From a checkpoint of a small model that answers yes/no questions on an image's attributes: encoder moe soft, fusion encoder activation gelu.
Rows from block 3 of the fusion encoder of a small model that answers yes/no questions on an image's attributes, named by matrix and row number. Rows with one number within an expert belong to one neuron, the router's apart. Each number is 200 + 30 x the weight over its row's rms, rounded and kept within 0 to 999. All counts start at 0.
Before each expert's rows are labels from the 100 texts, of 14976, where the router gives the expert most weight on average: "tokens" is the input token at the peak. Only what is clearly more common there than usual is listed. The data: photos of plants and fungi (iNaturalist). In brackets: how many of the 100.
# router: router (fusion_encoder.blocks.3.mlp.router.weight, 32x192, trained with AdamW), inputs 64-127
# up: expert up (fusion_encoder.blocks.3.mlp.up, 32x96x192), inputs 64-127
# down: expert down (fusion_encoder.blocks.3.mlp.down, 32x192x96, transposed), outputs 64-127

# expert 11
tokens: "class Magnoliopsida" (70); "order Caryophyllales" (14); "order Fagales" (9)
router.11,241,207,185,149,199,196,202,204,180,208,180,228,231,236,190,200,204,177,151,169,251,178,193,232,228,181,270,169,175,212,270,230,229,198,237,218,258,200,249,160,210,187,153,166,212,206,176,237,176,210,152,230,244,168,214,150,175,219,216,191,240,153,180,204
up.0,185,213,189,224,172,198,227,136,201,211,203,223,198,197,221,207,176,235,254,257,205,237,199,233,211,232,221,212,194,188,229,205,216,172,224,240,234,174,260,207,178,213,256,215,124,217,220,231,217,166,208,177,170,228,227,171,202,203,194,172,159,169,233,175
down.0,221,196,190,121,194,199,223,163,239,233,219,262,155,233,183,160,229,167,169,214,141,158,223,176,177,199,215,222,215,196,209,189,177,221,232,207,219,204,172,253,179,209,159,181,209,217,210,194,235,191,211,244,187,215,199,200,234,215,223,217,165,205,249,242
up.1,230,204,205,211,105,177,226,194,193,249,152,187,175,181,177,196,204,228,198,193,214,247,186,219,231,197,198,210,170,206,229,225,209,202,181,248,223,193,202,227,169,183,219,202,180,202,240,135,201,181,213,211,152,207,182,185,194,195,295,225,164,172,218,248
down.1,237,208,164,187,187,216,172,231,156,173,157,182,206,210,212,204,189,222,213,173,222,227,172,159,234,226,177,253,179,254,194,200,212,148,176,208,158,176,211,205,184,210,187,186,208,129,231,181,222,177,241,211,262,233,204,208,212,214,243,179,209,188,206,190
up.2,220,187,181,255,173,239,166,166,188,270,193,213,241,183,214,186,231,252,202,224,148,178,157,162,235,173,216,218,187,242,260,222,208,203,155,205,235,226,220,157,221,239,209,215,225,198,219,220,251,193,201,206,223,160,194,195,165,184,230,216,175,159,192,177
down.2,209,217,210,230,207,225,221,186,200,183,216,209,186,176,229,124,146,204,229,229,189,212,184,190,212,248,207,231,247,215,193,229,167,222,212,211,206,219,190,199,192,195,188,264,156,182,225,210,192,151,236,233,212,261,203,189,249,201,195,212,181,198,171,205
up.3,200,180,263,150,177,212,228,181,206,193,117,158,184,244,186,189,257,230,135,247,230,205,207,212,180,206,235,213,173,233,170,187,219,184,192,195,192,163,222,191,174,246,259,151,224,213,216,203,180,208,233,207,197,211,239,255,156,253,173,199,184,209,225,213
down.3,214,164,211,218,211,195,187,245,202,222,181,222,263,195,177,255,208,207,178,174,172,204,184,186,191,180,206,183,188,204,225,255,226,216,207,235,154,145,224,238,234,278,154,151,215,190,212,161,155,222,142,193,213,157,175,160,167,193,188,182,216,211,213,179
up.4,231,215,166,242,233,201,182,210,221,190,238,191,251,198,229,169,202,224,236,213,224,134,150,205,219,205,210,191,229,261,224,233,210,175,208,164,137,234,209,176,234,202,213,233,217,78,197,190,178,156,151,197,243,229,241,194,215,143,148,184,150,208,176,189
down.4,151,164,202,226,222,180,161,160,233,243,222,186,212,180,219,219,205,141,209,183,205,167,139,154,251,162,249,210,216,173,227,189,219,199,237,211,200,177,186,221,178,250,157,223,189,224,130,201,199,203,189,250,183,220,178,142,194,268,216,201,223,171,228,224

# expert 9
tokens: "order Rosales" (13); "order Caryophyllales" (11); "order Fabales" (9); "order Gentianales" (9)
router.9,206,269,169,186,212,190,198,164,176,176,233,206,204,200,215,171,196,208,211,208,208,224,182,241,242,227,198,205,176,180,189,260,253,231,182,226,216,214,207,231,169,205,199,202,144,239,217,231,192,163,231,218,145,222,199,202,185,177,197,196,184,183,159,195
up.0,217,167,161,225,208,258,221,176,226,259,194,148,208,226,236,225,154,223,211,198,150,149,203,196,235,243,175,205,201,199,219,188,224,202,203,200,214,184,217,207,227,212,236,211,254,201,171,182,166,185,181,232,145,163,225,183,231,235,207,205,189,190,218,211
down.0,263,166,197,234,161,201,206,201,175,223,215,181,177,199,132,214,209,164,179,245,192,264,186,188,198,220,182,193,231,212,180,161,168,236,189,185,190,179,235,226,186,167,144,176,205,175,227,209,193,166,195,194,214,242,223,239,174,179,251,191,175,235,216,210
up.1,148,233,206,225,157,196,221,213,209,84,189,248,236,193,188,215,246,217,237,213,267,190,245,250,206,216,181,173,196,179,206,183,207,217,154,169,205,215,265,239,164,222,222,228,210,189,226,202,179,206,211,183,215,211,181,212,180,173,163,201,157,245,168,211
down.1,240,228,171,128,220,180,167,246,157,201,151,189,235,237,192,224,234,159,151,201,221,209,219,188,150,150,196,191,140,193,198,207,251,167,205,218,182,173,172,172,161,167,194,163,202,170,179,152,200,232,178,194,238,145,251,200,230,233,210,203,234,235,221,179
up.2,210,229,241,156,205,175,213,204,212,222,200,204,173,222,153,195,215,160,229,194,208,190,234,212,154,148,179,220,164,183,158,193,210,170,165,252,219,232,196,236,166,158,152,194,153,260,189,199,208,193,204,194,200,186,211,203,242,217,158,177,172,212,204,202
down.2,180,243,177,177,183,199,264,225,218,210,157,182,186,250,169,181,198,230,220,207,202,196,165,273,219,191,221,205,178,214,172,198,258,153,212,233,252,223,185,189,195,243,222,205,113,227,234,174,151,153,220,214,228,204,223,187,228,184,178,155,166,202,163,217
up.3,213,173,218,194,231,236,200,174,232,259,188,185,180,150,227,198,182,187,215,188,221,163,176,186,254,250,221,130,192,184,237,164,159,219,262,164,241,223,192,177,204,169,206,225,203,149,190,181,161,220,198,222,190,161,188,173,185,248,183,205,201,225,182,181
down.3,255,177,223,217,201,212,192,233,206,202,195,164,209,197,209,196,185,198,171,179,217,248,168,179,184,250,232,213,214,184,159,231,195,249,191,170,120,208,193,189,229,191,201,216,225,124,189,217,168,186,201,186,194,203,193,251,178,134,200,173,188,203,174,196
up.4,178,169,201,213,210,245,183,212,182,150,274,232,219,240,204,185,240,192,199,250,251,190,181,223,206,199,204,176,236,177,176,222,204,195,214,170,230,210,175,164,190,195,261,165,220,188,184,165,184,211,180,170,260,166,191,155,238,216,166,167,216,208,188,230
down.4,187,184,155,187,188,125,160,232,195,199,155,217,208,198,209,222,273,178,245,187,254,196,295,207,225,183,186,195,101,229,244,215,192,184,198,188,185,173,210,245,186,175,211,150,185,236,223,249,172,216,199,178,181,236,218,169,208,184,220,210,224,193,204,203

# expert 12
tokens: "phylum Tracheophyta" (82)
router.12,190,209,198,211,207,165,226,156,230,209,227,166,232,226,201,197,243,230,188,224,237,191,178,249,222,157,181,180,211,194,149,292,283,198,151,263,237,219,190,203,156,252,261,205,194,213,248,178,173,156,159,243,203,210,157,213,220,208,171,154,240,138,154,187
up.0,257,207,117,155,133,169,200,161,178,208,196,225,177,221,227,210,197,141,196,122,153,184,222,167,225,237,199,305,197,195,226,201,187,199,247,154,151,193,205,210,186,180,218,261,135,149,199,196,208,227,207,225,196,253,154,240,163,198,240,214,251,182,137,179
down.0,221,280,173,153,195,259,201,224,113,159,172,224,187,202,179,216,202,195,157,259,181,159,198,142,133,209,174,222,242,211,198,185,223,205,225,218,200,179,249,227,194,174,209,158,232,164,176,208,229,159,209,125,218,163,226,255,242,201,223,196,179,224,238,202
up.1,209,188,212,213,260,181,191,155,232,149,216,189,191,190,167,240,207,207,212,251,216,216,188,266,240,211,237,188,189,193,180,166,227,192,246,175,261,214,169,199,188,190,191,145,192,141,218,192,221,187,221,243,161,253,235,193,210,193,226,210,238,256,150,239
down.1,164,204,212,178,275,209,198,206,182,186,179,224,223,225,169,227,174,194,204,173,204,197,201,232,209,176,181,143,184,203,216,180,251,195,147,228,248,199,180,209,239,223,217,160,218,204,226,173,238,235,185,153,218,149,191,195,170,225,184,210,193,188,226,168
up.2,174,193,213,211,167,208,235,199,211,213,192,198,239,156,258,176,231,200,220,211,236,161,219,159,228,267,191,141,194,201,193,236,211,171,196,193,174,195,199,162,188,152,207,213,217,229,209,262,200,163,214,170,184,161,178,180,168,179,175,157,193,158,170,144
down.2,202,246,176,171,170,244,178,182,142,148,157,194,166,222,252,200,219,248,217,186,207,178,219,200,206,183,176,219,255,223,192,166,182,178,264,208,216,239,194,225,193,148,197,232,181,190,163,242,207,174,200,185,249,189,213,240,170,257,227,240,193,210,186,226
up.3,228,218,185,198,222,155,217,183,234,176,135,250,223,175,225,226,175,242,218,195,161,180,165,179,236,238,171,200,147,192,210,234,227,194,157,207,212,207,241,208,233,231,179,222,243,191,222,223,246,216,232,146,141,211,152,254,172,174,210,218,179,202,216,187
down.3,175,203,222,236,239,195,206,230,213,184,186,166,273,213,269,205,250,203,179,213,226,198,259,204,175,145,221,185,171,213,191,260,239,230,203,192,121,206,207,201,173,208,194,168,227,141,230,187,185,185,185,230,234,199,165,185,184,214,205,166,229,140,199,167
up.4,223,182,195,215,163,162,157,237,206,184,197,158,181,190,173,162,242,201,146,248,165,214,193,173,150,167,165,273,230,217,186,187,162,178,184,243,176,190,246,216,202,171,161,162,213,190,188,185,226,150,183,172,254,158,204,199,183,171,229,203,207,192,193,205
down.4,138,157,281,198,233,217,165,220,242,207,239,170,214,151,175,199,213,148,242,158,239,204,198,213,198,173,238,174,172,165,139,201,178,243,182,162,220,214,161,222,200,183,119,212,181,221,165,190,143,215,209,248,171,252,247,145,235,207,150,158,221,242,177,222

# expert 27
tokens: "order Marchantiales" (20); "order Agaricales" (15); "class Agaricomycetes" (14); "phylum Basidiomycota" (14)
router.27,224,242,158,191,191,218,176,172,196,186,207,247,236,277,222,216,218,229,169,210,212,120,207,153,170,183,189,211,161,174,200,208,254,216,181,218,178,204,199,157,247,159,223,196,206,174,181,177,240,193,148,178,242,211,205,189,197,190,172,189,217,117,171,215
up.0,164,148,266,194,226,199,183,211,195,224,186,163,146,206,263,236,152,179,218,170,201,223,193,195,244,237,198,193,201,208,239,203,164,193,226,185,167,209,209,242,205,223,161,173,190,251,181,165,178,236,244,204,155,230,240,169,152,218,259,234,237,253,254,225
down.0,234,209,208,221,182,232,199,218,149,190,151,155,173,201,210,187,225,228,221,154,248,217,194,213,212,247,218,211,211,248,198,197,225,167,174,228,139,225,228,257,133,196,182,186,187,202,155,240,197,224,179,210,247,201,217,215,195,178,211,195,170,218,170,160
up.1,214,223,187,232,203,220,153,223,231,196,242,147,218,185,206,238,193,185,143,234,166,218,203,198,227,170,226,222,190,203,197,229,202,170,263,182,221,216,197,160,211,196,201,209,211,187,211,158,191,228,222,224,256,212,189,146,187,182,237,240,243,220,162,220
down.1,180,220,227,206,223,188,262,181,254,192,230,219,189,199,201,197,140,191,225,190,128,156,204,191,149,218,168,188,181,183,188,201,179,189,231,177,260,220,139,181,234,203,263,269,172,152,204,191,170,173,272,131,150,205,193,215,232,164,151,163,186,215,204,169
up.2,177,165,221,156,237,195,216,206,245,214,208,161,167,180,178,218,208,169,195,186,279,238,189,243,211,185,242,135,203,162,171,178,187,176,242,211,208,232,161,213,182,208,185,124,224,231,228,199,159,237,213,258,166,186,198,169,212,187,217,193,260,229,197,236
down.2,157,207,232,244,239,227,245,220,259,241,276,180,214,196,183,174,196,221,221,131,194,175,155,201,217,163,256,168,250,201,173,181,202,230,160,216,230,215,185,176,203,221,189,221,182,234,181,169,164,186,193,219,175,175,175,148,166,223,181,172,223,171,208,224
up.3,209,197,243,223,213,197,189,244,179,236,208,184,260,138,150,228,199,203,233,218,148,220,220,181,136,177,186,200,228,190,145,205,187,200,223,200,223,224,203,214,233,147,190,245,238,189,181,229,195,199,198,168,188,215,177,201,184,193,201,198,201,192,211,155
down.3,193,167,155,229,218,235,195,217,210,280,220,155,220,222,220,205,216,189,151,159,188,194,170,171,243,178,187,169,217,195,235,211,179,240,194,211,181,165,234,169,237,233,202,217,187,205,206,189,195,219,202,246,160,196,182,190,172,157,243,186,234,193,214,194
up.4,201,256,206,212,163,221,167,195,210,148,239,218,211,206,147,174,221,224,177,183,194,197,232,257,227,208,203,203,211,246,187,198,198,209,176,165,187,210,208,211,194,196,199,235,212,205,213,138,240,198,203,170,207,222,215,226,255,247,175,221,141,212,164,194
down.4,218,158,194,232,223,192,179,242,219,188,201,160,222,191,182,173,220,230,206,219,212,241,142,217,198,223,188,191,235,214,192,186,263,246,186,259,259,198,209,151,188,219,153,164,202,202,195,174,160,188,155,202,195,241,228,200,195,166,206,164,215,179,224,198