Rows from block 2 of the image encoder of a small model that answers yes/no questions on an image's attributes, named by matrix and row number. Rows with one number belong to one neuron. Each number is 500 + 25 x the weight over its row's rms, rounded and kept within 0 to 999. All counts start at 0. Numbers have three digits each.
After each neuron's rows are labels from the 100 images, of 14976, where the neuron reaches its highest value: "place" is the part of the image that holds the peak. Only what is clearly more common there than usual is listed. The data: photos of plants and fungi (iNaturalist). In brackets: how many of the 100.
# fc1: MLP up (encoder.blocks.2.mlp.fc1.weight, 512x128), inputs 43-85
# fc2: MLP down (encoder.blocks.2.mlp.fc2.weight, 128x512, transposed), outputs 43-85

fc1.304:504518476509452515534436502470526489488511442491521468516445563493474501495485496525490477515489537493506507508535518506522504471
fc2.304:488489535474488503512523503442500477457525540526515481539494494494511482467510561477458454520488511475483472561511493515520547532
place: bottom left (92)

fc1.472:533504482491476512526490507434492520470550505521480507500492492498504497491534492496493526463463499492482504504463515484476486487
fc2.472:515509476497492487520535516509484526527527441497521528501540486515509513507488514522507474497513519528525523539485495490507543489
place: middle right (72)

fc1.67:491486494460566498484477513518490516470540501505487491493499465529482500461526560486506532500512537522475536519453483496509509507
fc2.67:522526466516502541500521470498465491531507500548448473489508504517462497486487565477482485527507477484470469507482483459513495498
place: top right (100)

fc1.235:480497491504524503482562511538526516488492495522502561516496493514478513480492503496485487506536501518531487495505501500463468525
fc2.235:486479454456485471497488461498463502573495510527476504538503528488482495502538498498493537503471497498463481465457473463494488498
place: top left (91)

fc1.287:460527507511498533514486496490526506512496523496515517474530478481508493475515528481486480498473496474452500536492535463453506542
fc2.287:535507482502465478531556506512531524512512461470514522510518481507511500512533487511503496473524492515546490487511494515486513501
place: middle left (76)

fc1.187:464487504517484504518499447448487510461509480471529494485456510492537501525498481489480509530509510526491500482535505521515507458
fc2.187:483483508458520530486512493466512481459505512532489509482491545480504487497506515479448468500490492471498486525533467519533552508
place: centre (89)

fc1.79:510503543489422528540487517505485517457505505507468464496497510523474508496521509507527495493500499511500488496530473500508508478
fc2.79:472505479495511510506523513494487531486541456504527494504517504507512490508496565512479449524502494502532498558479478461510546498
place: centre (86)

fc1.487:546507514493487499528497531443509496468538495492475512486505513485484503472525521485509477480465484490450507488483488500489506520
fc2.487:516501482499491462548521487521487519514541448516506518500538480514512510505502507528494455509520507531522532544458502482510548497
place: middle right (69)

fc1.403:512503505506416495542497486467486489459484474494519485490433523483508503474492507533504502539515523505516475514551506515527490474
fc2.403:465498527491491512538492496453502480438528533525495483502476503494504490496500558446487467514472512482528475525499459497502538525
place: centre (74)

fc1.154:502522538507456496532491484497495501464458499474520469498458491511510498512489544513521520531547546523540515505573494505525509479
fc2.154:486495513479505536548505506463502480461512537512478484529478509501492454480511568467498467538476495507530459534500486495494538517
place: bottom left (100)

fc1.90:528488465495523465481498530471508499542500495493455524516524555489503512517497468498502506496497523502472503486453494520473505555
fc2.90:513466555487495491467509503475472484495503523577523515491521521505504519468531523523489497489534485511534472513535505522504514492
place: middle right (37); bottom centre (32)

fc1.420:526479473484524489499512529483510507516518487488494551502502527491485503502485466490501506493482519493446528476492487508472482536
fc2.420:529470546481488486471496502500487503519494506603514498485538535492505522475520515509479490513525479506530478510527524522516513493
place: top left (93)

fc1.47:502523502490513538536466495487503534496527527479518509482488449484513502485495538488503525492428534512457504512510505449488516500
fc2.47:517507491513471483473536493533497498561547445536503487488532541482514529519524519537456514468504485517527484505503512490489532503
place: middle right (88)

fc1.280:508491466493533472480519511482519509550504514489474546503514526498496515504490475489501500506481502495475536467469493503495502527
fc2.280:531497547483488487473505504489494484536487497589509486487525556491500527467525523507488488501528488496529483519538518516515512503
place: bottom centre (52)

fc1.273:461462493503549515503509469532455491506460516515512550535528507504513543472510472481494516464510508507521506476470466505494485495
fc2.273:510478516508536479502484494464506484556506482526471505493486546498480506478546498482513508485500499504483456507510492457471467482
place: middle right (71)

fc1.352:478466513503525489520538511481471467482472515504504540505529547506511489484491475476508490478524510488543483469479468492470460492
fc2.352:463451536478528483468472493463484486513520520553485463505509550509509507475547494513502526498511508510481456523512487492472509479
place: top left (40); middle right (32)

fc1.54:466500514489534528505472468541462506485491497498522496519478499514482545453501544480505508467504518475488530512482482477505481527
fc2.54:544497463522514488527514480449495481580510467514468507493511549523471497486522541471486527496497478500449469465492515482477477480
place: top right (77)

fc1.212:521506527504452521530506525492485502463513511513473490490506490514488513487537535485511502477464511504489499510500487504476503498
fc2.212:508510485500491489517520508501501528505534455509534511507532481509510507508499544527483461514506501512530518551467479480510540493
place: middle right (41); bottom right (36)

fc1.39:511477464487536476467504499488499512532510507500478548510533532478480521511477475507490508486489490483464534463484498506496476506
fc2.39:514485545487490488454497515480496479516487503577516498472520550492499522469527510491483489490526491498528473517543511509509512491
place: bottom centre (54)

fc1.29:450479500524547507524549514536483508512479512497482513521507504513498499498478516503485484518533508493528496494515481508467484505
fc2.29:458465491481486477456485488481458495521514508563468491528514574493481485478550513510509547487464491511456489462479478456505495511
place: centre (42); bottom centre (30)

fc1.70:471476523497448497555454519489459482433501490495552509541489543501513507483494494514505490532495533499510526482535503494472524494
fc2.70:509476497474489480513482504471535478438519528544492464501496555484503458491519538468478443498477505491516462525516502496506528511
place: centre (68); bottom left (32)

fc1.28:524497457494534473476518514481511509542507502484477557504524529488502510514496477501502492487470508494462538480483495499503493516
fc2.28:520478548482488485467504504490483489519482491590518493479529544485503528465534502505485497495521485502532485509525517520509510498
place: bottom centre (45); top left (36)

fc1.281:483519489498476497536473514516461501485487490460561511515492448539492481497490549519516520501550517500511488515559486514486527500
fc2.281:479495511474489533490503493441513492474504531543462501528491569516495460476509550485508482509487503517524467496517485504505511526
place: centre (99)

fc1.433:511488465484533472473510521474509510546504510490475545511510524496484491510507478505500495502488499499467528467469485493489502523
fc2.433:522488554485484492480512496489484492538482495583504492487521552487510529468525521501480491504531483506532482515537522509506508506
place: bottom centre (52)

fc1.342:501492534514518530508503531491540475497512470519520520509475482496495497480462480480499495479450471499523474483473498475457505538
fc2.342:504475496499498498515509506520513500472510480500496496487521480531526532530527478548497538491529513513486441497517466534483498473
place: bottom right (97)

fc1.169:468540521505487534510518498515500499520496517493523490481536482485502507461508531485512505503469477477467491557494523488473546540
fc2.169:533514479505473483509548493514505526498510459461512513503519481502501511503538465507510506488522497529538491472508493497491491530
place: bottom right (97)

fc1.268:510476486445561494497483496511461521464531517506489500509491475536491497502505546496504527489548536526493507508476460476497517495
fc2.268:516505479514501538549524465511453491522501494537454473493492503492475496475480553484464484545492491489490465497494489442505502494
place: top right (87)

fc1.303:514522509508537508510503526433515507482535507499493520491528523481506489484519510494485499462456472501467481495456536461499480492
fc2.303:511504481506491467526540507522482524539532424484507513504538479499503525510494495520499479488503510515534514520489510474503539499
place: top right (47); bottom right (39)

fc1.418:513523509496540521518505522429519516505537509498514516499519515494500466489519498490478498463457491505472492484450520449498512501
fc2.418:508512477509491471528534502522486526552527429475511519507538490503495530523488508529502483478514512516533519509489524475500537504
place: top right (78)

fc1.475:472498534517461496569497533523447514451483528482503478538519486510527489485466488528507505511506534524505533487550481534463515496
fc2.475:497460484488489486495472504462535507457528484516453468515494549496491465520516550484514473501479479484512451526498500478487504500
place: middle left (70)

fc1.26:531500510493475490523491538483484489480533510507484511503483511478476491471531535500511490479490506505465507490510488512483526495
fc2.26:502498483483498476534512484517492543504553461498520504514530497523489530507484531513506467509503512515516534558459493472520535490
place: middle right (85)

fc1.160:492506517508428491562483490487502490467468477470540518485456524488512501496468519548510516539518516501535498513550509514520506471
fc2.160:472487518487494520538513511462495488450527533534486485503477501506508473496509568451487468524476510487529457540513460489512535526
place: bottom left (100)

fc1.263:515497457496523455473489527476526504545512503482473539509518534487500507499475460484493495501477524501443516489485494512469492538
fc2.263:517470552473487483484510511491494499504489502594494503493520529497505530476512517501496498498527482509540476506538518526510514489
place: top left (44); top centre (30)

fc1.293:520470477446514496503473495488475519464530503504489492506472507530502497515482529495509528527534550544499501483494463485492530480
fc2.293:524491497499507512545505487484485518498502505535474461507487508484494481451482556475473446531497487491498441521504497450494524505
place: bottom left (57); top left (38)

fc1.68:526504474493574504512468540470534498542499492515525527504533480503505471500495489494497453500520460482495488506471531502458495519
fc2.68:526490548517503477502513492440507512508477497525491484505509525500490500439515491497533518470504494523547485485496507521498518490
place: top centre (61); bottom right (39)

fc1.103:470449503497508502522570531484500462464451524502502522516502549503518504483465459486496471482535513468543477472456497502471492495
fc2.103:463480499461502467475481481491502473504533529550474491474496543496513533469529477498474522509493525507455467481504481508495514488
place: centre (39)

fc1.348:497501522502436507530502488501502492465470483465544496505441465511515485490494515517508508519547544497536501500574512501521490490
fc2.348:469487514481503537554516504477499467452516537522492487524487511505504455470524572476495475550471501497523457529493473501506527506
place: bottom left (98)

fc1.95:469495497473531497507508467534478527506503506478492510521493445515474541460511558479492513475501510490493524470453486460511476525
fc2.95:539509484506519490517529495495468479577507481480477536492504549508483529489500531467485489504512487481483463482494504460463456500
place: top right (100)

fc1.183:512507547507430507524490514500511519466502514502481473491503502510476507499513487501518505493481493533507490489502477536486500474
fc2.183:475501473497516496481514515458502524486526446483519511496517513504500505513494557520473458508482498484525510572480490464520552504
place: centre (80)

fc1.214:459516521521526508543512494485507504489526485480530515474527473478534498506521531488497484543520464493520518550486533522452509570
fc2.214:505504496538465469514519507497513530485483476458505519513499492502492486501466442480536494495507504501518507487505497527519482510
place: middle left (99)

fc1.510:457504508509464538517464497498487511486523514470529482499518498491532474493506545476494504481470463487483492565463525481439535523
fc2.510:542480442491478455507526506541497515533518460467513519498510471489494512530506440498493473500521505501503505503522528510491479494
place: middle left (52)

fc1.508:502494512470524493507488493495467508488511496477479505504465466528503512509543551477480503487535537517482517495440473483504507478
fc2.508:517518458515506495492523496496433477536506492497479521489484518503468537505465564499466498533529498490477493513487497472501477487
place: top right (96)

fc1.11:470508500497518552521473509477537526515524516506542500472505485492546501468484514484479483496447511489477504508497518447461529523
fc2.11:519513499508468477536549512495514492552515449485498509500519514506509496517514516517496521449509489511554472500508522526486513512
place: middle left (59); top centre (37)

fc1.470:463469506470531523511491453541454502493486483500509499516494476526476539456514539467507518458498512476489505506470473504513501508
fc2.470:556499469522501492525508487457504476585502467494472523473492538505473506492524518472482549487514495510465477473499536497465454493
place: top right (100)

fc1.176:467492503473536505482486489551484515473522502504497476491492484526482551451524549476498523483519493502507545495486479465507485499
fc2.176:534517461525500498521510470466468465570512493548462500488502528526469501477483546479473497515518474483474473500480494456500494486
place: top right (99)

fc1.501:476488486460567478490478516516464529477532492503487507491491470523477514471517560483516543489523519526486550500458482485512489509
fc2.501:526516474519498526487520473495470489533513504559454467494515518514466503476485556470481492525511468487470468503486479446515507504
place: top right (100)

fc1.481:518473490458491502511479492488480511464532505504491475513467522525506494507494529495509514529532542543497519498504456501504531474
fc2.481:527494504503511514552509497485501519497512513542481466506483509484490483453492558480474451530490493496496447533507502452487527503
place: top left (74)

fc1.150:496500479482495508544481455487465505484506482470542483485455440521478505503506521503530494543522486497528517494538508507505521472
fc2.150:468500507498497544501514491453506506463500510517470498499482582515495463475472543489480441533494491495529484508512462477523516503
place: centre (67); bottom left (33)

fc1.446:456517525472515501518512518489512499486496521468535495485542491481517499481494560489522532506431500485479519552488471465458543531
fc2.446:525502492495452457553524500495512499540490482463483517510491519488508517550514508520496495457511508493544478470530516521484479517
place: middle right (98)

fc1.162:510500525514434527541502495499488512461509508511467466492500496501487490491509527502517500485478499501498499511527493504513517490
fc2.162:475510484483508506502520514481487525481545461495533511491519494515508501507486562505476448512495502499517512557478468472513545497
place: bottom right (73)

fc1.119:489494524508494507548517452515477502487497502467536510500477463513472529457516532495477517477533508480510498480466490465489512488
fc2.119:543501464512504470521499530474479495576494473443511539507478540487495520504510506474481524482533505483473498485481541520474438499
place: top right (100)

fc1.32:486475499483557485495494480534457523484520503504492506499497464515486513473521562477509527485530509529474547494460476464497476496
fc2.32:520516467528500527503525470490459485552522501558453471498508528508473497479465554480477495547514462485480474498482482449513499497
place: top right (100)

fc1.507:479467499517491499544528469485482529462507479488525501484489484486511512509484443512497514514500470518473499497506528491497478502
fc2.507:460493507467484502490506502509540479450512476480467535496510556487512506569507510516467504474496488455490466512529479526506541494
place: centre (62)

fc1.209:476506487499523489495484442515499473468493517494572486480466526507518478514473525521507507528532503524546490489532527490518516474
fc2.209:491503497470494540511505484489529482466504480495440519515498565492489460517492527478489472505488471475507452511508473497494513535
place: centre (99)

fc1.7:483510499500529523501503478532527494490482543497533512511463520505490492467495513463501516502505500491483489498512511506465482512
fc2.7:474509481506491487474485497495488509522500504494511500513492464516507510504497465495503515481495490493455508507476533548507479484
place: centre (62)

fc1.484:526493478438537498501490502507475522460535520521490494512486498533504479502496523507513528522533549531506497494492450486483520483
fc2.484:529497476493489529558506466497471505505493499544469461495484489487484481465476560472460473540505490494487461507504504449503510499
place: top right (57)

fc1.399:512516509487577494498487513457509482533479481520512499493539549522501502489496503487487475510491498502509498504458505485499492490
fc2.399:501499556500523505489511473436516506528473510529485493507477520486498478440528496517520531479503494506523490494517529515479504500
place: top centre (65); bottom right (33)

fc1.290:461546502498520541512475505472527529520514518509538510494524491479524499456504527500471493501459510502467502505503520446462516520
fc2.290:525504499509471478524558509499524505534524443484506501497520511493512505516526502525489516454499501506559476500498511516487525512
place: middle left (63)

fc1.226:511515503524417493505510491465486487493499487493473442483487496509472486492514487508512497518487517470523492515554521500522532495
fc2.226:459515504482513525528496521448503524426520507476520482488497486510496473487489567485473445517491504496520498536489449503507537531
place: bottom right (98)

fc1.503:539503453495535470478512509498515502540522494492471544519519543498499527521496485496512503497469506499462532475466491509477488521
fc2.503:523475553494495489459508512490489492507484502593525505475534529502497529473534507505489489498530484498535485513537519515512515491
place: top left (57); bottom centre (31)

fc1.62:536504509511447515537504523466493515474508521494480477496494505507478495490519499487506507474470521476504498486504491527487519499
fc2.62:492515474484504491508505517473501533485533464499543508493530492522509484517485553522489452507522508525527519560468476471522538491
place: centre (50)

fc1.298:445470537488507541468493462496508497469522532494531490540486476524491482518491518529476536532503526528481502508472485514509527491
fc2.298:460472481508471531487509511510472510469505463494496490487552558495464520517513510524467547487523517483481476528536494493493469484
place: top left (47)

fc1.482:470510482495480516543503517469520480501507527496514501488540495483530480483513530494489467512471470480455466516511540433473521547
fc2.482:537514489523476468565539510507527494554480469448501505512510519495510503507520463511499494483526498504533502483527500522470504523
place: middle left (75)

fc1.372:521513546524443504529497522483492515459495520502466483501510503503481520487530494482521520485472502529490496491498479515488492482
fc2.372:488501481497501485495513497477510525502533434498528524504517507502505517516497544526487465513490509496541527563476491466526549504
place: centre (45)

fc1.107:483529496509513542525497502485523504507484516485510502478511478477517483481512493479495467497467494466434504516499536438467520515
fc2.107:527507484509466474533557513518531518516530449486516525501525480500509501510519497517491501478520498525548496501500505498485522502
place: top centre (51); middle right (26)

fc1.455:518498455495546485470519517487504505540500501488478544513532540488502505526487490492507490492489497491476529468478490499503488516
fc2.455:519479553487495489454509507476490484517485507584519504478531546492495518471533510502487498486524494505529479511541520514522513491
place: bottom centre (73)

fc1.333:477506496514509524496537496539522492476477557513519523511457507510497534478503460471488533482509497499493470480508524516479477529
fc2.333:480502458500495454497476497517491523534496508502504517504508505484504508508510473501512512493491495497454482514474527528497460471
place: bottom right (53)

fc1.506:453476481481548508498523482531460483488469503524519524533493513523496523468512490483491501473501511464494517507478488496499499510
fc2.506:520477482525502481509489479473508487580501484517486511496478553510486511475544486497496529494514491504488478490510503493468467487
place: middle right (77)

fc1.189:504497544455498525471489499456497463490523501469502467484518459499484488499496509472498528505481521463497457504503509478493525498
fc2.189:496510463495489501500488478512495510481475473447473470488542513492513516556506437528466497478521509482496477464497488499471481492
place: top right (71)

fc1.422:518490487476511513513496513496482487519516463458488535486512522523490504479527504495507515520478526511438516476497494513477486542
fc2.422:530474541495484483476502495502479507510484516583525492499542517501517521491528520519471475500523484512545476514532506528504523493
place: top left (90)

fc1.37:511502482487572511501473524440514507540485494510526506487528499491515478505493496494478476505506478493507490503451508499490510509
fc2.37:526507553508525496494515481435508506528476507535487495513489529486493486432507499511527531481499488520537501490508530511489509500
place: top centre (89)

fc1.171:536508455512537461486524531479520507545506495481476558505534522485506512508493462499495499496475512504455539484484494484508490508
fc2.171:520488552483486484470505504498490487531487489591505495495530550484505528467527507496482494502521487495529481510528522524506504498
place: top centre (42); top left (36)

fc1.136:510501524511434497497507511475495483476501498506481450497483494495483503486505487507509473514476509488517490508540502514519522488
fc2.136:462507502471521518493506519465514526441530487476525489503509488518515486505487580507475435500488492485519495550484466488520548512
place: bottom right (71)

fc1.201:484539501497503510501488498464527510504506535495527506485544498476542465464516523493482488483467500502452474542501519433476527514
fc2.201:524492493513481488529550503494524506556524453480516519508511491496506495510525499520506516446521506507559489486502520509488519528
place: middle left (75)

fc1.339:498480508506431509515493502505513528490489517467493467488458450519467510514497466506521509523521494496515499527564516530533503489
fc2.339:438493488488516538502513504458506519478527474489493494486518559497506488499482561490481444537478503481542476549511463469511556511
place: top right (86)

fc1.102:477495485500474498538484512489515471515510518496508503480565487487522498478488527509488467528468485481466473510524542463456513569
fc2.102:531510476505469462569540513507537503538475487445492506507509512499519489508518458495501482477513501502520503478522506522474497522
place: bottom right (76)